config.toml
spec_augment = true
num_classes = 4
activation = "relu"
label_smoothing = 0.1
init = "kaiming_normal"
beta1 = 0.85
final_lr_fraction = 0.1
Rows from block 7 of a small sound classifier, named by matrix and row number. Rows with one number belong to one channel. Each number is 128 + 24 x the weight over its row's rms, rounded and kept within 0 to 255. All counts start at 0. After the name is the row's rms in percent of the matrix's.
After each channel's rows are labels from the 100 clips, of 14976, where the channel reaches its highest value: "top examples" is what is common among them; "loudest band" is the band of the loudest frequency at the time of the peak. Only what is clearly more common there than usual is listed. The data: acted Russian speech (Dusha). In brackets: how many of the 100.
# convs0: first width-5 conv (model.blocks.7.convs.0.weight, 288x288x5, each kernel summed), inputs 0-95
# convs1: second width-5 conv (model.blocks.7.convs.1.weight, 288x288x5, transposed, each kernel summed), outputs 0-95

convs0.228 105 [106 127 122  83 113 142 139 151 124 145 125 162 113 123 133 175 102 142 143 124 159  92 144 144 130 129 128 114 101 117 182 155 148 104  87 128 110 133 126 118 161 109 133 113 115  89  89 134 109 101 133 132 119 154 126 114 127 127 115 128 126 114 109 126 164 114 119 153 153 128 179  90 109 156 101 155 142 123 102 164 144 150 103 140  91 139 136 129 134 117 130 174 124  76 136 119]
convs1.228 107 [111 129  64 141 131 124 127  97 110 129 118 114  94  92 170 111 113 134 130 135 130 111 117  97 126 131 130 112 125 115 129 105  88 101  90 131 107 123 136  85 100 108 140 116 113 133  99 129  60 129 135 136 154 118  88 138 116 101 116  71 143 103 106 112 124 102 144 103 139 124 126 106 126 122 124 113 144 102 123 134 156  99 108 106 137 129 112 104 128  94 118 126 149 102 121  88]
top examples: emotion: sad (57)
loudest band: 4000 to 8000 Hz (28)

convs0.151 096 [118 156 158 136 106 135 128 148 119 112 103  78  89  86 149 154 166 117 118 179 151 175 146 144 116 161 141 144 130 129 142 127 148 124 113 142 117  96 135 121 107 154 147 109 119 135 107 131 127 130 144 111 143 137 128 122 130 179 138 109 110 144 143 105  67 173 138 135 161 106 130 182 168 105 131 102 170  88 155 125  93 181 110 126 154 130 118 127 139 130 134 123 133 142 139 137]
convs1.151 087 [104 124 161 116 147 117 142 164 120 117 151 146 151 106 112 140 169  95 136 103 164 106 129 106 136 145 117 143 143  87 123 145 114 106 147 119 142 126 113 126 102 115 155 137 142 118  81 133  88 143  90 109  83  95 155 119 146 162 124 146  97 125 104 128 110 130 115 136  65 145 129 143 114  98 156 136 189 132 150 101 105 173 112 163  72 125 153 122 156 135 117 133  93  90 130 119]
top examples: emotion: neutral (70)
loudest band: 250 to 500 Hz (47)

convs0.239 102 [147 146 133 126  88 151 103 155 147 147 116 118 104  95 117 140 118 120 120 184 108 156 134 153 174 119 103 152  79 105 150 141 129 118 123 134 129 142  92  95 138  72 130  96  99  91 104 143 164 136 165 174 110 145 162 107 132 103 125 160  98 110 104  92 141 103 180 145 130 120 137 104 121 156 116 117  86 130  94 159 149 144 141 124  83 140 143 142 135  80 119 155  71  97 123  72]
convs1.239 104 [ 81 129 107  88 133 109 139 104 120  98 124 117 140 100 147 131 129 110 151 166 160 139 108 109 158 154 136 108 126 135 103 196  74  97 100 127 122 118 153 111 122 127 105 134 126 113 120 122  85 112 106 116 185 122 122 142 121 155 104  71 100 103 102  79 105 104 100 126  88 127 117 112 138 146 120 105 117 177 144 115 139 111 128 110 148 133 102 137 111 114 128 142 145 127 108  61]
top examples: emotion: sad (79)
loudest band: 250 to 500 Hz (53)

convs0.146 109 [154  90 171 102 141 153 161 119 173 134  99 141 112 133 118 145 137 151 164 155 115 123 137 143 106 168 129 147 108 151 122 141 121 125 141 168 143 107 101 119 160 193 109 136  85 121  87 115 166 128 123  98 115 176 118 107 151 165 104 132  88 133 103 123 136 147 111 159 103 131 105 162 113  93 117 110  84 126 181 106 127 133 147 126 112 144 142 126 117 116 129 118 144 130 144 105]
convs1.146 094 [113  93 117 112 134 133 138 100 109 130 162  97 107  84 103 118 131 138 128 102 125 179 147 100 144 127 157 104 104 123 127 110  98 103 125 126 117 105 144 137  96 157 149 112  97 115 117 128  97 145 108  97 123 150 115 114 110 131 170 102 114 114 123 108 148 120 106  88  94 144 133 149 113 111 125 120 182 142 107 110 111 160 128 115 110  75 130  52 123 136  85 132 172  72 106  81]
top examples: emotion: angry (94)
loudest band: 250 to 500 Hz (50)

convs0.88 094 [160 136 110  91 149 124 142 158 165 103 111 125 131 119 170 172  67 195 147 115 121 145 106 107 110 146 103 111 105 129 125 164 128 108 128 137 127  64 122 144 134 137 176 124 126 116 125 113 132 138 151 123 126 101 132 132  95 172  73  95 132 131  77 125 135 117 139 119 104 117  92 121 149 100  89 118 111 108 140 169 136 150 141  78 123 116 125 152 162 137  88  95 119  82 106  94]
convs1.88 087 [118 129  93 129 156 149 154 116  94 121 140 127  98  93 119 109 160 134 132 120  69 117 130 106 120 128  90 135 136 117 141  90 106 158 107 103 127 132 123 121  78 116 120 123 106 143 112 134  94 111 100  91 149  93 100 108 123 139 144 137 153 115 100  97 135 152 135 128  89 153  92  75 109 127 101 126 133 114 143 104 103 113  96  70 134 101 120 116 132 139  73 126 133 109  97 111]
top examples: emotion: angry (40)
loudest band: 4000 to 8000 Hz (31)

convs0.20 102 [115 110 134  96 121 144 133 117 104 122 102 140 143  90 109 152 168 151 107 136 116 167 150  69  89 125 104 124 174 138 133  91  78  87 105  98 102 123  99 120 130 159 113  90 117 106  92  87 169 140 161 145  87 129 116 132 122 123 141 205 130 134 116 104 128  81 141 155 133 124 141 120 165 151 120 109 146  97 123 171 142 148 165  66 107 150 131 106  95 157 144 147 158  99 121 130]
convs1.20 114 [ 99 118 119 150  96 135 142 125  89 138 140  93  95  96  98  95 115 115 112 127 112 135 103 103 114 144 146 136  63 106 118 113  80 130 102 130 131 115 131  79 156 115 171 135 119 123 142 144 126 127  92 121  99 108 126 130 116 119 107 123 118 130  80 104 159 138 130 112 115 159  72 118 100 129  85 106 111 112 141 148 114 185  97 118  69  78 110 129 134 145 147 130 140 101 124 118]
top examples: emotion: angry (46)
loudest band: 250 to 500 Hz (51)

convs0.131 099 [165 116 145  92 114 115 144  81 141 133 117  85  54 149  98 148 132 154 154 115 141 124 106 105 116 151 107 103 151 111 144 112 124 138  69 105 122  99 101  88 160 182 114 130 118 148 157 137 159 119 113 114  81 111 141 147 122 106 121  90 157 110  83  99 168  96 130 122 119 110 113  86 130 119 152  91 104 151 131 167 125 126  93 123 153  87 139 113  93 167 170  93 109 123 119 102]
convs1.131 103 [131 116 121 130 131 134 120 106  85  96 147 112  86 106  86 111 122 150 117 121  93 152 115 139  94 134 129 125 101 132 118  79  95 124 116 150 106 113 175 162  88 182 116 122 121 127 108 115 128 106  91  93 128 136 112 136 119 115 116 115  90 116  88 142 146 138 153  95 113 128 139 140 133  92 115 141 129 142 108  96  94 129 113 111 140 122 155 102 153 119 105 105 157  99 134 105]
top examples: emotion: angry (85)
loudest band: 250 to 500 Hz (48)

convs0.91 100 [120 102  95 139 161 128 114 137  99 117 131 134 140 131 123 111 120 115  99 104 128 122 102 122 166 108 116 102 119  90 105 126  90 154 125 112 163 160 104  99 136 131 105  81 102 102  87  97 110 157  97 140 125 143 115 101 143  82 108 107 124 117 142  95 110 173 128 124 109  72 114 127 133 105 130 158 131 117  83  81 146 128 152 102 112 111 117 101 104 114 132 105  64  95  97 147]
convs1.91 109 [144 111 153 158 142 127 150 160 147 130 150 157 138 157 103 135 139 105 136 123 149 109 140 117 111 123 158 106 121  77 105 152 151 152 155 130 121 125 103 148 116 129 137 146 102 149  97 141 148 153 103 160  94 138 138 123 128 123 137 141 140 117 136 161 122 129 137 163 105 147 152 143 125 122 110 138 149 103 131  94 104 156 165 135 183 111 184 125 124 175 115  89 131 127 149 119]
top examples: emotion: neutral (66)
loudest band: 4000 to 8000 Hz (26)

convs0.106 097 [ 88  94 112 112  72  93 178 105  85 121 118 156 119 153 114 149 122 166 137 103 136 160 125 133  85 125 116 107 142 133 151 153 113  84 107 122 146  89 106  93 122  97  96 146 120 130  85  97 135 100 107  74 110 100 110 155 154 148 125 142 118 138  93 116 149 121 115 130 126 116 126 131 110 125  89 110 134 135 125 102  78  75 153  99 129  86 159 146 117 148 132  83 115 119 141 143]
convs1.106 106 [127 133 138 124  99 111 141 158 115 142 132 103 108  90 104  88  77 155  94 140  97 130  84 171  71 112 133  86 128 115 157  99 129  95  92 135 158 139 154  90 119 136 141 122 145 102 127 115  85 103 113 141 169 140  96  80 119 154  75 114 120 125 115 140 129 129 145 113  92 130  85  92 134 114 146 121 102 142 105 128 126 133 121 113 152 141  85  84 145 120 105 122 125 128 155 129]
top examples: emotion: sad (58)
loudest band: 1000 to 2000 Hz (25)

convs0.59 101 [132 160 141 110  89 139 162 135 118 116 143 132 135 111 132 158 122 130 122 159  91 152 141 158 136 147 136 130 118 149 147 141 137 110  99  97 102 149 103 167 117 121 171  97 101 126  83  98 134 167 119 116 167 162  91 148  78  77 150  91  97 128  57 119  91 126 141 147 146 164 152 128  95 155  98 101 108 129 141  96 133  99  97 117 113 145 153 132 153 164 116 152 226 133 141 141]
convs1.59 114 [108 104  91 127 148 133 116 136  84 142 154 101  72 116 125 125 133  81  95 104 106 130 130  86 109 118 134 131 131  83 102  65 107  77 106 126 105 106 121 126 128 105 146 150 115  97  69 108 136 123  94 120 124 120 116 159 119 126 144 122 149  89 104  76 124 115 150 128  98 128 131 106  93 121 141 137 126 105 112 152 113 100 134 126 111 112 142  61 117 119 121 156 159 106 125 104]
top examples: emotion: angry (39)
loudest band: 250 to 500 Hz (49)

convs0.47 101 [161 147 138 112  63 113 148 120 117  87 139 140 196 139 120 123 107 155 152 128 107 108 131 112 140 159 136 107 147 190 122 162 150 130 121 136 104  89 133 132 100 189 123 108 118 105 126 102 106 146 176 147 142 130 146  67 136 137 148 177 129 139 131 160 145 148  86 144 115 108 120  75 140 130 103 133 154 111 149 122 122 137 122 127 112 142 127 141 130 164 145 137 135 130 110 168]
convs1.47 111 [ 71 131  95 151 132 111 145 156  88 118 135  74 157 117  87  93 115 100  96 110 114 113 113  77 128 142 119 111 113  85 109 114 100 120 113 120 133 100 152 120 114 123 158 145 123 104 103 140  92 137 142  82 139 120 151 150 137 110 118  98 143 112  85 137 158 154 133  96 138 158 120 138 127  78 112 109 125 102 122  97 111 160 100 135 110 116 137 149 105 150  91 111 138 160 160 137]
top examples: emotion: neutral (83)
loudest band: 4000 to 8000 Hz (34)

convs0.16 112 [149 145  98 103 147 158 149 184 117 150 158 127 161 124  80 122 101 164 155  96 111 101  83  90 143 114 142 101 110  98 121 140 118 141 142  92 142 115  95 124 126 150 145 134 188 137 148 103 161 113 133 131 105 118 127 131  98 139 138 130 139 150 116  93  77 175 108 153 111  93 121 130 133 120 138 133 103  90 115 163 158 165 127 152 115 128 109 137 148 125  92  95 113 170 164 138]
convs1.16 109 [138 138 166 133 124 139 106 107 124 139 128 116 101  56 120 105 137 107 139 110  94 129 128 126 117 115 124 115  90 126  96 146 128 129 123 108 135 117 129  88 135 164 128 157 129 127 118 125 103  94 101  98 140 130 153 165 122 133 102 134 102 156  70 140 143  97 114 113 130 149 100  91 117  96 102  91 114  72 137 134 139 139 102 122 140 132 118 164 141 113 139  86 139 128 147 133]
top examples: emotion: neutral (90)
loudest band: 4000 to 8000 Hz (26)

convs0.25 112 [117 132  97 104 105 121 154 124 170 127 181 105 100 168 146 160 135 158 153 133 132 126 142 169 160 121 146 125 153 115 126 162 122 142 117 125 133 116  92 126 127  96 129 141 101 110 136 150 161 163 134  99 131 146 130 148  85 154 149 118 136 133 114 147 131 111 134 140 108 124 131 170 121 101 126 132 164 137 149 162 124 111 104 102 143 133 170 132 155 142 131 158 198 134 154 128]
convs1.25 111 [113 107 103 132 154 142 152 109  99 113 164  88 113 107 124 114 103 142 135 123  85 157 109 142 125  88 124 108 117 119 122 104  86  88 117 122  94 127 152 112 132 131 155  92 130 113 116  76  90 129 100 118 127 144 104 131 122 116 103 116 141 114 128  91 121  83 148 107  99 161 165 115 130  87 104 109 171 103 135  85 104 141 117  98 119 126 145  61 143  76 130 128 180  69 114 123]
top examples: emotion: angry (57)
loudest band: 500 to 1000 Hz (26)

convs0.5 090 [ 94 132 131 105 140 144 127 146 147 173 133 107 141  78 145 160  95 104 102 154  99 125 117 143 163 138 123 142 109  92 153 110  76 123 145 134 122 110 131 117 167  94 134 110 134  61 114 144 101  95 115 120 120 149 130  97 126  98 139 146 107 140 128 114 151 150 133 118 141 108 109 120 118  93 106 138 126 118 115 145 159 157 186 143 129 123  96 121 146  79 115 128  80 147  94  93]
convs1.5 121 [104 138  73 106 178 110 132 142 100 146 119 120 142  75 177 133  97  83 156 163 140 141 107 113 144 161 131 115 100 135 136 190 101 119 101 128  92 124 129  96 162 142 131 128 133 131  89 131  72 131  99 123 150 125 106 119 119 132 102 129 144 113 108 105  87 143 105 173 136 114 104 105 117 124 129 103 113 169 128 133 162 127 104 119 136 105 108 173 117 149 109 130 134 141 140 129]
top examples: emotion: sad (90)
loudest band: 4000 to 8000 Hz (26)

convs0.244 093 [174  85 128 102 135 108 154 135 124 114 128  70 107 160 146 167 122 123 123 118 133 144  94 149 107  78 104 130 118 130 124 109 115 116 142 103 129 141 104 121 142 123 135 129 103 132 115 134 187 135  86  92 114 106 114 145 114 149 121 115 132 127 100 114 151 111 105 172 125 114  87 174 113  82 185  85  99 147 137 146 143 106  94 139 182  95 141 152 122 148  94 107 132 146  90 136]
convs1.244 094 [135 142  92 103 160 158 148 128 128  95 121 132  93 171  99 128 122 108 122 110  99 161 115 145 129  71 137 131 145 132 145 101 140 151 128 132 109 120 163 107 122 164 158 112 122 175 125  78 140 132 105 139 132 118 121 159 121 126 108 133 112 151 113 142 131  98 164  92 110 147 124 130 123 109 149 130 132 119 133 110 109 119 136  94 162 133 120  50 115  97  97 142 157  79 170 134]
top examples: emotion: angry (43)
loudest band: 250 to 500 Hz (47)

convs0.96 106 [131 121 114  99  93 118 123  93 115 149  76  99 100 116 102 181 125  97 132 134 154 128  80 121 155 157 127 163  94 114 142 142 119 131 108 139 145 101 133 122 168 134 125 160 115  88 144  86 111 133 133 131 114 167 124 127 150 178 104 154  90 154  97  89 149 135 157 134 132 115 126  94 133 139 111 136 120 117 125 143 124 143  56 111 107 131  93 151 133  92 126 150  92 104 115 138]
convs1.96 098 [115 122 120  53  73 147 119 167 100 128 125 111 129  89 141  95 106 143 136 115 107 142 121 106 172 137 111  91 151 160 111 185  97 133  75 133 123 123 144 133 132 170 115 134 124 159 140 109 121  81 128 129 180 168  78 139 123 140 147  97 103 127 116 122  95 122 109 102 126 123  74  81 113 122 125 110 100 140 156 104 135 106  86 113 136 111 132 118 123 135  85 143 171 123 114 126]
top examples: emotion: sad (89)
loudest band: 250 to 500 Hz (46)

convs0.201 103 [134 131 187 136 131 134 117 126 120 163 153 118 158 156 156 117 132 158 130 110 114 163 121 134 151 126 139  99 110 104 154 144 156 100 141 131 163 121 129 110 139 181 164 117 141 116 131 116 166 135 124 153 115 159 132 105 119 170 132 143 123 121 118 111 127 131 115 162 134 164 124 126 140 140 147 120 149 125 162 116 151 197 126 120 111 131 144 130 125 127 134 114 140 148 141 105]
convs1.201 111 [106 118 122 133 115 106 105 109 123 120 150 121 142 121  84  78 123 106 126 134  92 132 121  70 136 117 120 120 102 112  77 127 106 141 120 127 147 108 143  91 100 169 163 137 116 122 128  91 110 135 126  94 141 123 139 176 135 148 151 116 153  80  76 133 158 131 104 116 123 155 113 105  97 120 152 119 149  81 159  76  89 144  97 131 135  97 150 125 119 118  80  89 135 146 138 124]
top examples: emotion: neutral (72)
loudest band: 250 to 500 Hz (45)

convs0.159 106 [119 131  71 141 114  96 126 144 132 110 131 123 106 106 139  84 137 131  90 118 102 175 139 111 117 148  89 178 161 111 122 135 121 136 144 128 195  99 121 155 106  86 127 145 193 170 113 128 130 139 125 100 141  99 120 159 108 118  81 130  91 134  98 115  88 143 172 182 133 116 164 177 154 139 111 122 154 174 169 111 113 148 119 135 144 114 141 103 129 101 139 113  98 192 142 119]
convs1.159 096 [157 106 121 137 113 128 124  87 118 119 125 126 102  93 107 133 103 155 125 105  81  98 128 107 119 116 122 110 128 119 109 124 148 160 126 109 135 148 134 114 115 156 159 115 134 113 108 147 130  93 116 117 152 109  98 107 139 125  74 166 193 126 110 111 141 132 122 135 126 118 109 120 121  84 133  81  90 132 126 134 135  97 108 123 117  99 138  82 148 133 144 136 161 135 143 151]
top examples: emotion: neutral (76)
loudest band: 4000 to 8000 Hz (29)

convs0.179 081 [113 110 131  89  88 122 178 151  85  71 153 176 154 116 148 142 137 157 110 145 122 130 149 104 115 164 162 128 104 106 132 112 152 100 123 111 131 121  92 135 131 120 141 116  91 114  84  68 126 126  87 137 143 184  70 112 129  86 126  83 136 134 127 139 122 116 127 146 139 131 119 102 107  95  98 123 124 113 134 132 128 109 103 110  80 168 148 135 122 148 112 113 174 116 151 188]
convs1.179 091 [134 115  78 148 190 125 124 145 124 127 139 134  99 151 128 169 156  84 137 138 123 163 119 115  96 116 133 115 122 118 120 118 128  77 104 131  72 114 114 133  86 103 118 100 123 118 103 111  87 135 132 141 140 105 137 125 127 125 119  95  98 113 138 122 125  98 132 147 134 127 211 118 137 155 134  94 225 110 161 108 125  73 133 138 126 115 136  86 135 111 104 125 149 117 118  67]
top examples: emotion: positive (90)
loudest band: 4000 to 8000 Hz (33)

convs0.6 112 [107 119 113 123 128 133 137 153 119  85 149 119  81 138 186 183 116 136 128 141 100 144 140 155 112 171 144 121 146  71 150 140 149 108 146 147 118 122 151 127 125  95 146 124 100  80  82 100 123 156  91 108 143 125 101 172 101 139 147 111 153 137 167 134 126 121 140 110 122 158  95 148 139 129  98 100 149 119 168 117  98 107 103 101 128 185 138  85 113 121 149 102 211 123 136 107]
convs1.6 114 [149  96 100 147 134 127 156 123 118 140 147 148  95 114  95 113 107  91 129 142  93 140 142 174 130 142 152 118 109 111 111 109 115 132 100 119  95 106 103 107  86 115 119 142 127  88 124 108  93 168 109 124 123 119  97 118  96  85 114 109 144  66 112  78 112 125 157 142  89 120 180  82 147 113 108 118 185 122 155  81 106 109  98 122 103 112 135  73 158 129 111 113 134  86 135 108]
top examples: emotion: positive (94)
loudest band: 250 to 500 Hz (46); 500 to 1000 Hz (25)

convs0.276 099 [136 135 150 182 152 102 139  94 129 153 164 164  90 108 103 112  99 125 125 115 140 125 134 101 141 144 106 120  91 124 117 141 141 122 134 161 117 119  69 141 107 163  93 127 122 100 132 132 128 146  92 147 152 170 116 104 160 135 141 121 121 130 116 150 151 178 129  92 103 121 127 105  82  74 156 121 106 108 118 110 125 130 154 181 163 152  95 112 109 106 116 139 122 130 107 160]
convs1.276 101 [140 118 137 161 101 136 158 111 112 142 145 124 195 155 120 133  83 143 180 118 116 125 112  99 131 144 114  68 113 127 104 166 148  82 143 142 129 128 117 171 100 156 116 147 115 137 118 105 128 114 126 142 100 115 154 119 114 130 128  92 130 115 136 161 119 125 144 101 141 107 106 111 118 150 157 132 141 128 146 114 122 116 125 130 126  85 154  92 130 130 135  96 126 135 120 123]
top examples: emotion: angry (62)
loudest band: 500 to 1000 Hz (28)

convs0.221 087 [143 136 192 117 129 161  93 106 149 107 124 130 122 136 168 137 137 152 143 134 126 163 123 105 161 120 150 131 155 107 110 124 118  83 100 183 112 134 171 154 121 171 117 157 189 132 137 128 155 101 129 129 119 143  85 105  84 101 145 142 141 111 140 126 127 101 165 111 156 125 123 148 128 146  96 150 152 143 152 136 148 146 174 161 125 143 110  97 119 134 129 150 160 142 147 133]
convs1.221 096 [124 122 119 136  97 103 118 112 142 121 154  81 132 144  81  77 137 127 114 136 114 133 120 104 115 146 120 119  97 111 115 106  74  98  89 110 105 116 156 106  82 131 139 133  98 130 131 113 139 137  96 105 140 133 132 128 109 153 149 107 109  78  87 101 129 123 134 117 138 133 127 118 105 120  89 132 144  84 140 133 152 158  87  95 110 127 129  67 149 137  92 110 124 103 143 123]
top examples: emotion: angry (61)
loudest band: 500 to 1000 Hz (40)

convs0.166 108 [142 123 120 121 107 119 130 174 111  65  88 145  82 129 133 109 162 172 171 145 140 150 128 145 127 182  85 128 155 159 124 133 143 120 150 159 123 115 150 137  88 145  84 121 137 142 140 131 134 132 129 139  81 118 132 166 108 140 125 123 162 164 116 127  96 108 144 117 107 124 152 181 130 114 150 107 125 108 148 153  91 154 200 124 185 147 132  85  88 150 138 114 202 123 105 135]
convs1.166 117 [127  91 136 172 147 167  99  85 105 159 191  94 131 109  78 110 129 123 156 113  98 121 116 136 118 104 156 112  82  93  98 125 130 115 123 122  98 124 106 139  80 145 161 123 107 127 116 139 138 155 113 110 105 114 149  81 124 123 140 133  92 107 142 115 102 133 132 122 113 143 179  82 151 131 122 112 170  94 147  89 109 164 116  99 112 134 131  87 160  94 117  97 156 110 153 174]
top examples: emotion: positive (57)
loudest band: 250 to 500 Hz (46)

convs0.283 098 [168 126 117 138 121  90 125 158  78 110 136 104  89 134 135 141 114 120 110 137 142 157  69  81 127 164 136 141 119  99 145 115 123 103 135 138  80 115 137 143  90 160 148 127 101 110 116 145 103 141 124 111  70 162 147 174 129 124 132 142 148 140 115 117 131 115 108 128 135 149 118 145 116 102  96 116 133 126 166 124 120  95  92 120 134 142 144  95 117 151 140 113 148 125 145 131]
convs1.283 084 [119 101 161 154 113 141 140 148 160 125 125 134 144 143 148 106 146 123 142 117 128 158 134 141 132 142 176 178 116 128 158 123 119 116 131 137 155 107  85 138  80 117  71 162 139 106 108 107 142 138 108 130  45  91 130  87 109 149 125 114  77 120 142 104 129 164 164 142 132 114 148  64 119  96 144 118 192 137 138  66 111 115 112 131 133 124 127  70 161  65  95 130 133 129 173 148]
top examples: emotion: positive (62)
loudest band: 250 to 500 Hz (47)