Weights of a small sound classifier.
Model: depths [2, 2, 4, 2], widths [128, 192, 288, 432].
Rows from block 4 of a small sound classifier, named by matrix and row number. Rows with one number belong to one channel. Each number is 128 + 24 x the weight over its row's rms, rounded and kept within 0 to 255. All counts start at 0.
After each channel's rows are labels from the 100 clips, of 14976, where the channel reaches its highest value: "loudest band" is the band of the loudest frequency at the time of the peak. Only what is clearly more common there than usual is listed. The data: acted Russian speech (Dusha).
# convs0: first width-5 conv, stride 2 (model.blocks.4.convs.0.weight, 288x192x5, each kernel summed), inputs 0-95
# convs1: second width-5 conv (model.blocks.4.convs.1.weight, 288x288x5, transposed, each kernel summed), outputs 0-95

convs0.277 [152 143 118 144 134 106 161 138 168 124 128 110 142 114  81 113 146  97 159 166 148 121 142  98 163  47 118 108 140 138 109 108 106 137 119 130 128 130 170 128 102 112 152 137 151 138 110 105  93 133 101 131 126  80 128 104 101 104 131 112 129 104 105 140 128 129 109 144 115 165 175 115 132 142 110  95 142  97 122 130 118 118 119 127  87 126 149 129  69 111  85 126 114  96 162 134]
convs1.277 [117 111 127 165 120 150 106 117 136  88 169  66  98 159 150  92 103 132  98 115 104 157 144  75 140 148 122 110 148 121 143 114 155 145 128  99 129 121 129 151 114 140 152 118 118 124 100 114 133 132 109  92 154 116 119 130 112 143 164 125 108 132 126  86 107  84 159 147 143  88  86 136 142 115 118 123 153 118  96 129 103 131 141 128 144 119 150 108  93 159 115 168 188 167  66 125]
loudest band: 500 to 1000 Hz

convs0.108 [111  84 104 144 109  98 156 143 124 140 175 140  99 134 125 119 121 145 145 118 108 130 110 140  93 123  94 147 121 150 140  97 146 131 104 153  74 146 126 125 122 101 147 101 111 110 151 119 134 127 122 118  60 134 116 148 123 111 103  82 183  94 107 139 155 106 117 108 130  89  86 123 126 176 180 106  88 173 149 109 144 122 165 106 133 141  87 103  94 105  98  83 112 106 136  99]
convs1.108 [106 142  82 130 149 121  88 121 129 143 113 151 130 112 161 154 138 128 141 142 143 124 154 139 113 124 149 119 124 114 102 123 143 148 113  85 133  96 136 135  94 116  88 130 135 128 149  96 120 139 127 131  88 112 115 111 123 172 135  94 115 127 177 168 115  80 140 114 119 143 161 174 122 135 167 134 175 118 111  94 124 162 164 123 126 170 163 170 117  57 140 125 113 144 133 157]
loudest band: 500 to 1000 Hz

convs0.204 [122 111 131  93 143 167 126 123 113 137  99 104 111 123 135 128 132 124 165 116 110 124 124 116 147 133 156  87 125 109 124 128 154 131 126 132 115 108 149 134 114 150 141 146 114 116 100 121 148 116 102 111 192 129 127 179 122 119 168 157 107 150 148 104 120 143 101  95 182 121 124 138 123 122 126 137 114  90 132 163 117 154 127 152 142 121 145 135 111 160 154 165  96 160 137 164]
convs1.204 [130 115 105  99 144 119 161 129 144 122 173 118 143 141 126 109 143 143 184 157 153 134 117 161  80 150 118 170 115 127  55 121 125 129 143 151 105 119 136 160 111 115 123 129 116 121 129 143 113 134  88 148 110 127 111 153 102 105  95 113  91  75 122 140 134  92 100 124 120 127 161 161 152  97 146  97  91 136 126  90 130 120 162 142 125 157 111  96 112 125 118 120  87 101 149 149]
loudest band: 250 to 500 Hz

convs0.98 [125  84 139 152 101 137 113 146 132 117 139 118 163 172 114  89 118 132 139 153 102 158 147  86 102 142 148 108 117 120 148  98 106 105 116 113 143 108 148 158 122  91 120 197 136 160 119 119 110 110  89 111 161  78 111 129 131 140 127 194 113 152 126 101 158 168 141 163 124 127 143 112 152 110 128  98 124 124 131 153 117 102 153 105  90 101 145 189 123 165 134 116 117 161 168 111]
convs1.98 [158 108 138 133 107 155 117 154 118 122 141 112 106 164 136 139 135 118 143 131 156 147  85  96 114 151 176 115  87  68 159 150 125 138 130 138 140 147 134 126  97 121  94 138 153 178 128 133 128 186 120 135  82 149 123  99 116 107 147 128 119 108 118 130 169 138 126 145 162 159 120 167 106 111 105 146 159 103 155 139 138 155 138 126 142 100 114 106 127  81 186 119  99 144 115 124]
loudest band: 500 to 1000 Hz

convs0.175 [ 95 138 136 127 134 117 112 143 149 103 139 133 191 149 135 103 134 147  90 123  88 124 114 155 153 113 123  66 125 111 104 118 107 153 117 157 112 109 148 123 121 138 162 139 153  83 118  95 140 136 148 137  97 159 185 117 139 136 133 124 131 159 132 160 120 127 139 136 122 135 104 151  90  82 101 129  72 142 116  82 154 128 136 160  87 140 137 128 101 140 147 121 108 170 128 136]
convs1.175 [ 96 176 117 143 120  98 117 155  98 137 126 139 106 112 151 140 112 125 137  97 181 114  96 105 134 153 117 141 129 115 116 110 148 165 161 104 142 117 138 121 116  96 117 156 148 124 122 128 108 147 114 156 165 146 136  95 104  83 129 125 163  95 132 140 110 130  89 114 131 125 133 140 111 134 110  88 185  86 121  95 141 154  97 141 131 156 122 122 122 151  81 107 141 136 118 113]
loudest band: 250 to 500 Hz

convs0.250 [ 97 158 152 130  73 128 128 118 136  90 122 146  98 102 107  89 116 127 115 140 156 113 146  97 107 124 115  90 122 126 129 120 132 105 118 155  54  94 142 152 116 138 108 125 127 126 121 128 100  89  73 131 112 120  90 178 109 112 114 169 126 131 113 112 117 114 109 120 166  69  94 124 115 149 118  83  80  88 132  99  95 145 102  99 139 155 149 106 135 122 141 110 126 129 125 137]
convs1.250 [132  96 145 139 113 130 158 122 109 157 135 169 139 135 110 135 195 158 168 123 131 141 114 127 104  83 135 156  96 151 140 107 128 138 151 136 152 125 106 153 153 166 130  92 138 113 106 138 155 104 112 140 109  89 117 144 131 147 152 150 159 112 132 123 152 162 150 118 137 145 154 184 165 140 145 120 115 115 104 106 115  82 146 147  72 138 138 156  98 161 101 110 133 121 149 147]
loudest band: 250 to 500 Hz; 500 to 1000 Hz

convs0.235 [126  83  91 161 164  91 108 142 110 131 116 158 167 101 177 158 140 130  69 122 133 128 110 154 118  86 128 108 130 169 145  96 136 121 116 131 145 126  68  97 137 105 150 126 115  62 161 113 148 141 134 160  96 170 126 144 114  84 102 137 138 132 152 143 163 158  98 100 107  78 133 152 118 140 127 131 102 162 147  97 126  89 136  81  85 140 111 116 125 130 134 129 125 129 116 128]
convs1.235 [140 112 140 132 118 115 141  68 114 132 109 125 131 140 118 131 135 124 154  91 130 179 123 128 157 175 127 123  92 157 122 158  91 117 142 121 132 144 121 163 127 168 102 158 175  93 130 128 102 103 148 105 138 157 137 150 102 105 122 122 118 114 146 137 174 143 120 114 159  90  96 106 126 105  98 126 150 116 127 105 134 159 158 147 122 112 135  96  99 137 112 137 100 169 155 156]
loudest band: 250 to 500 Hz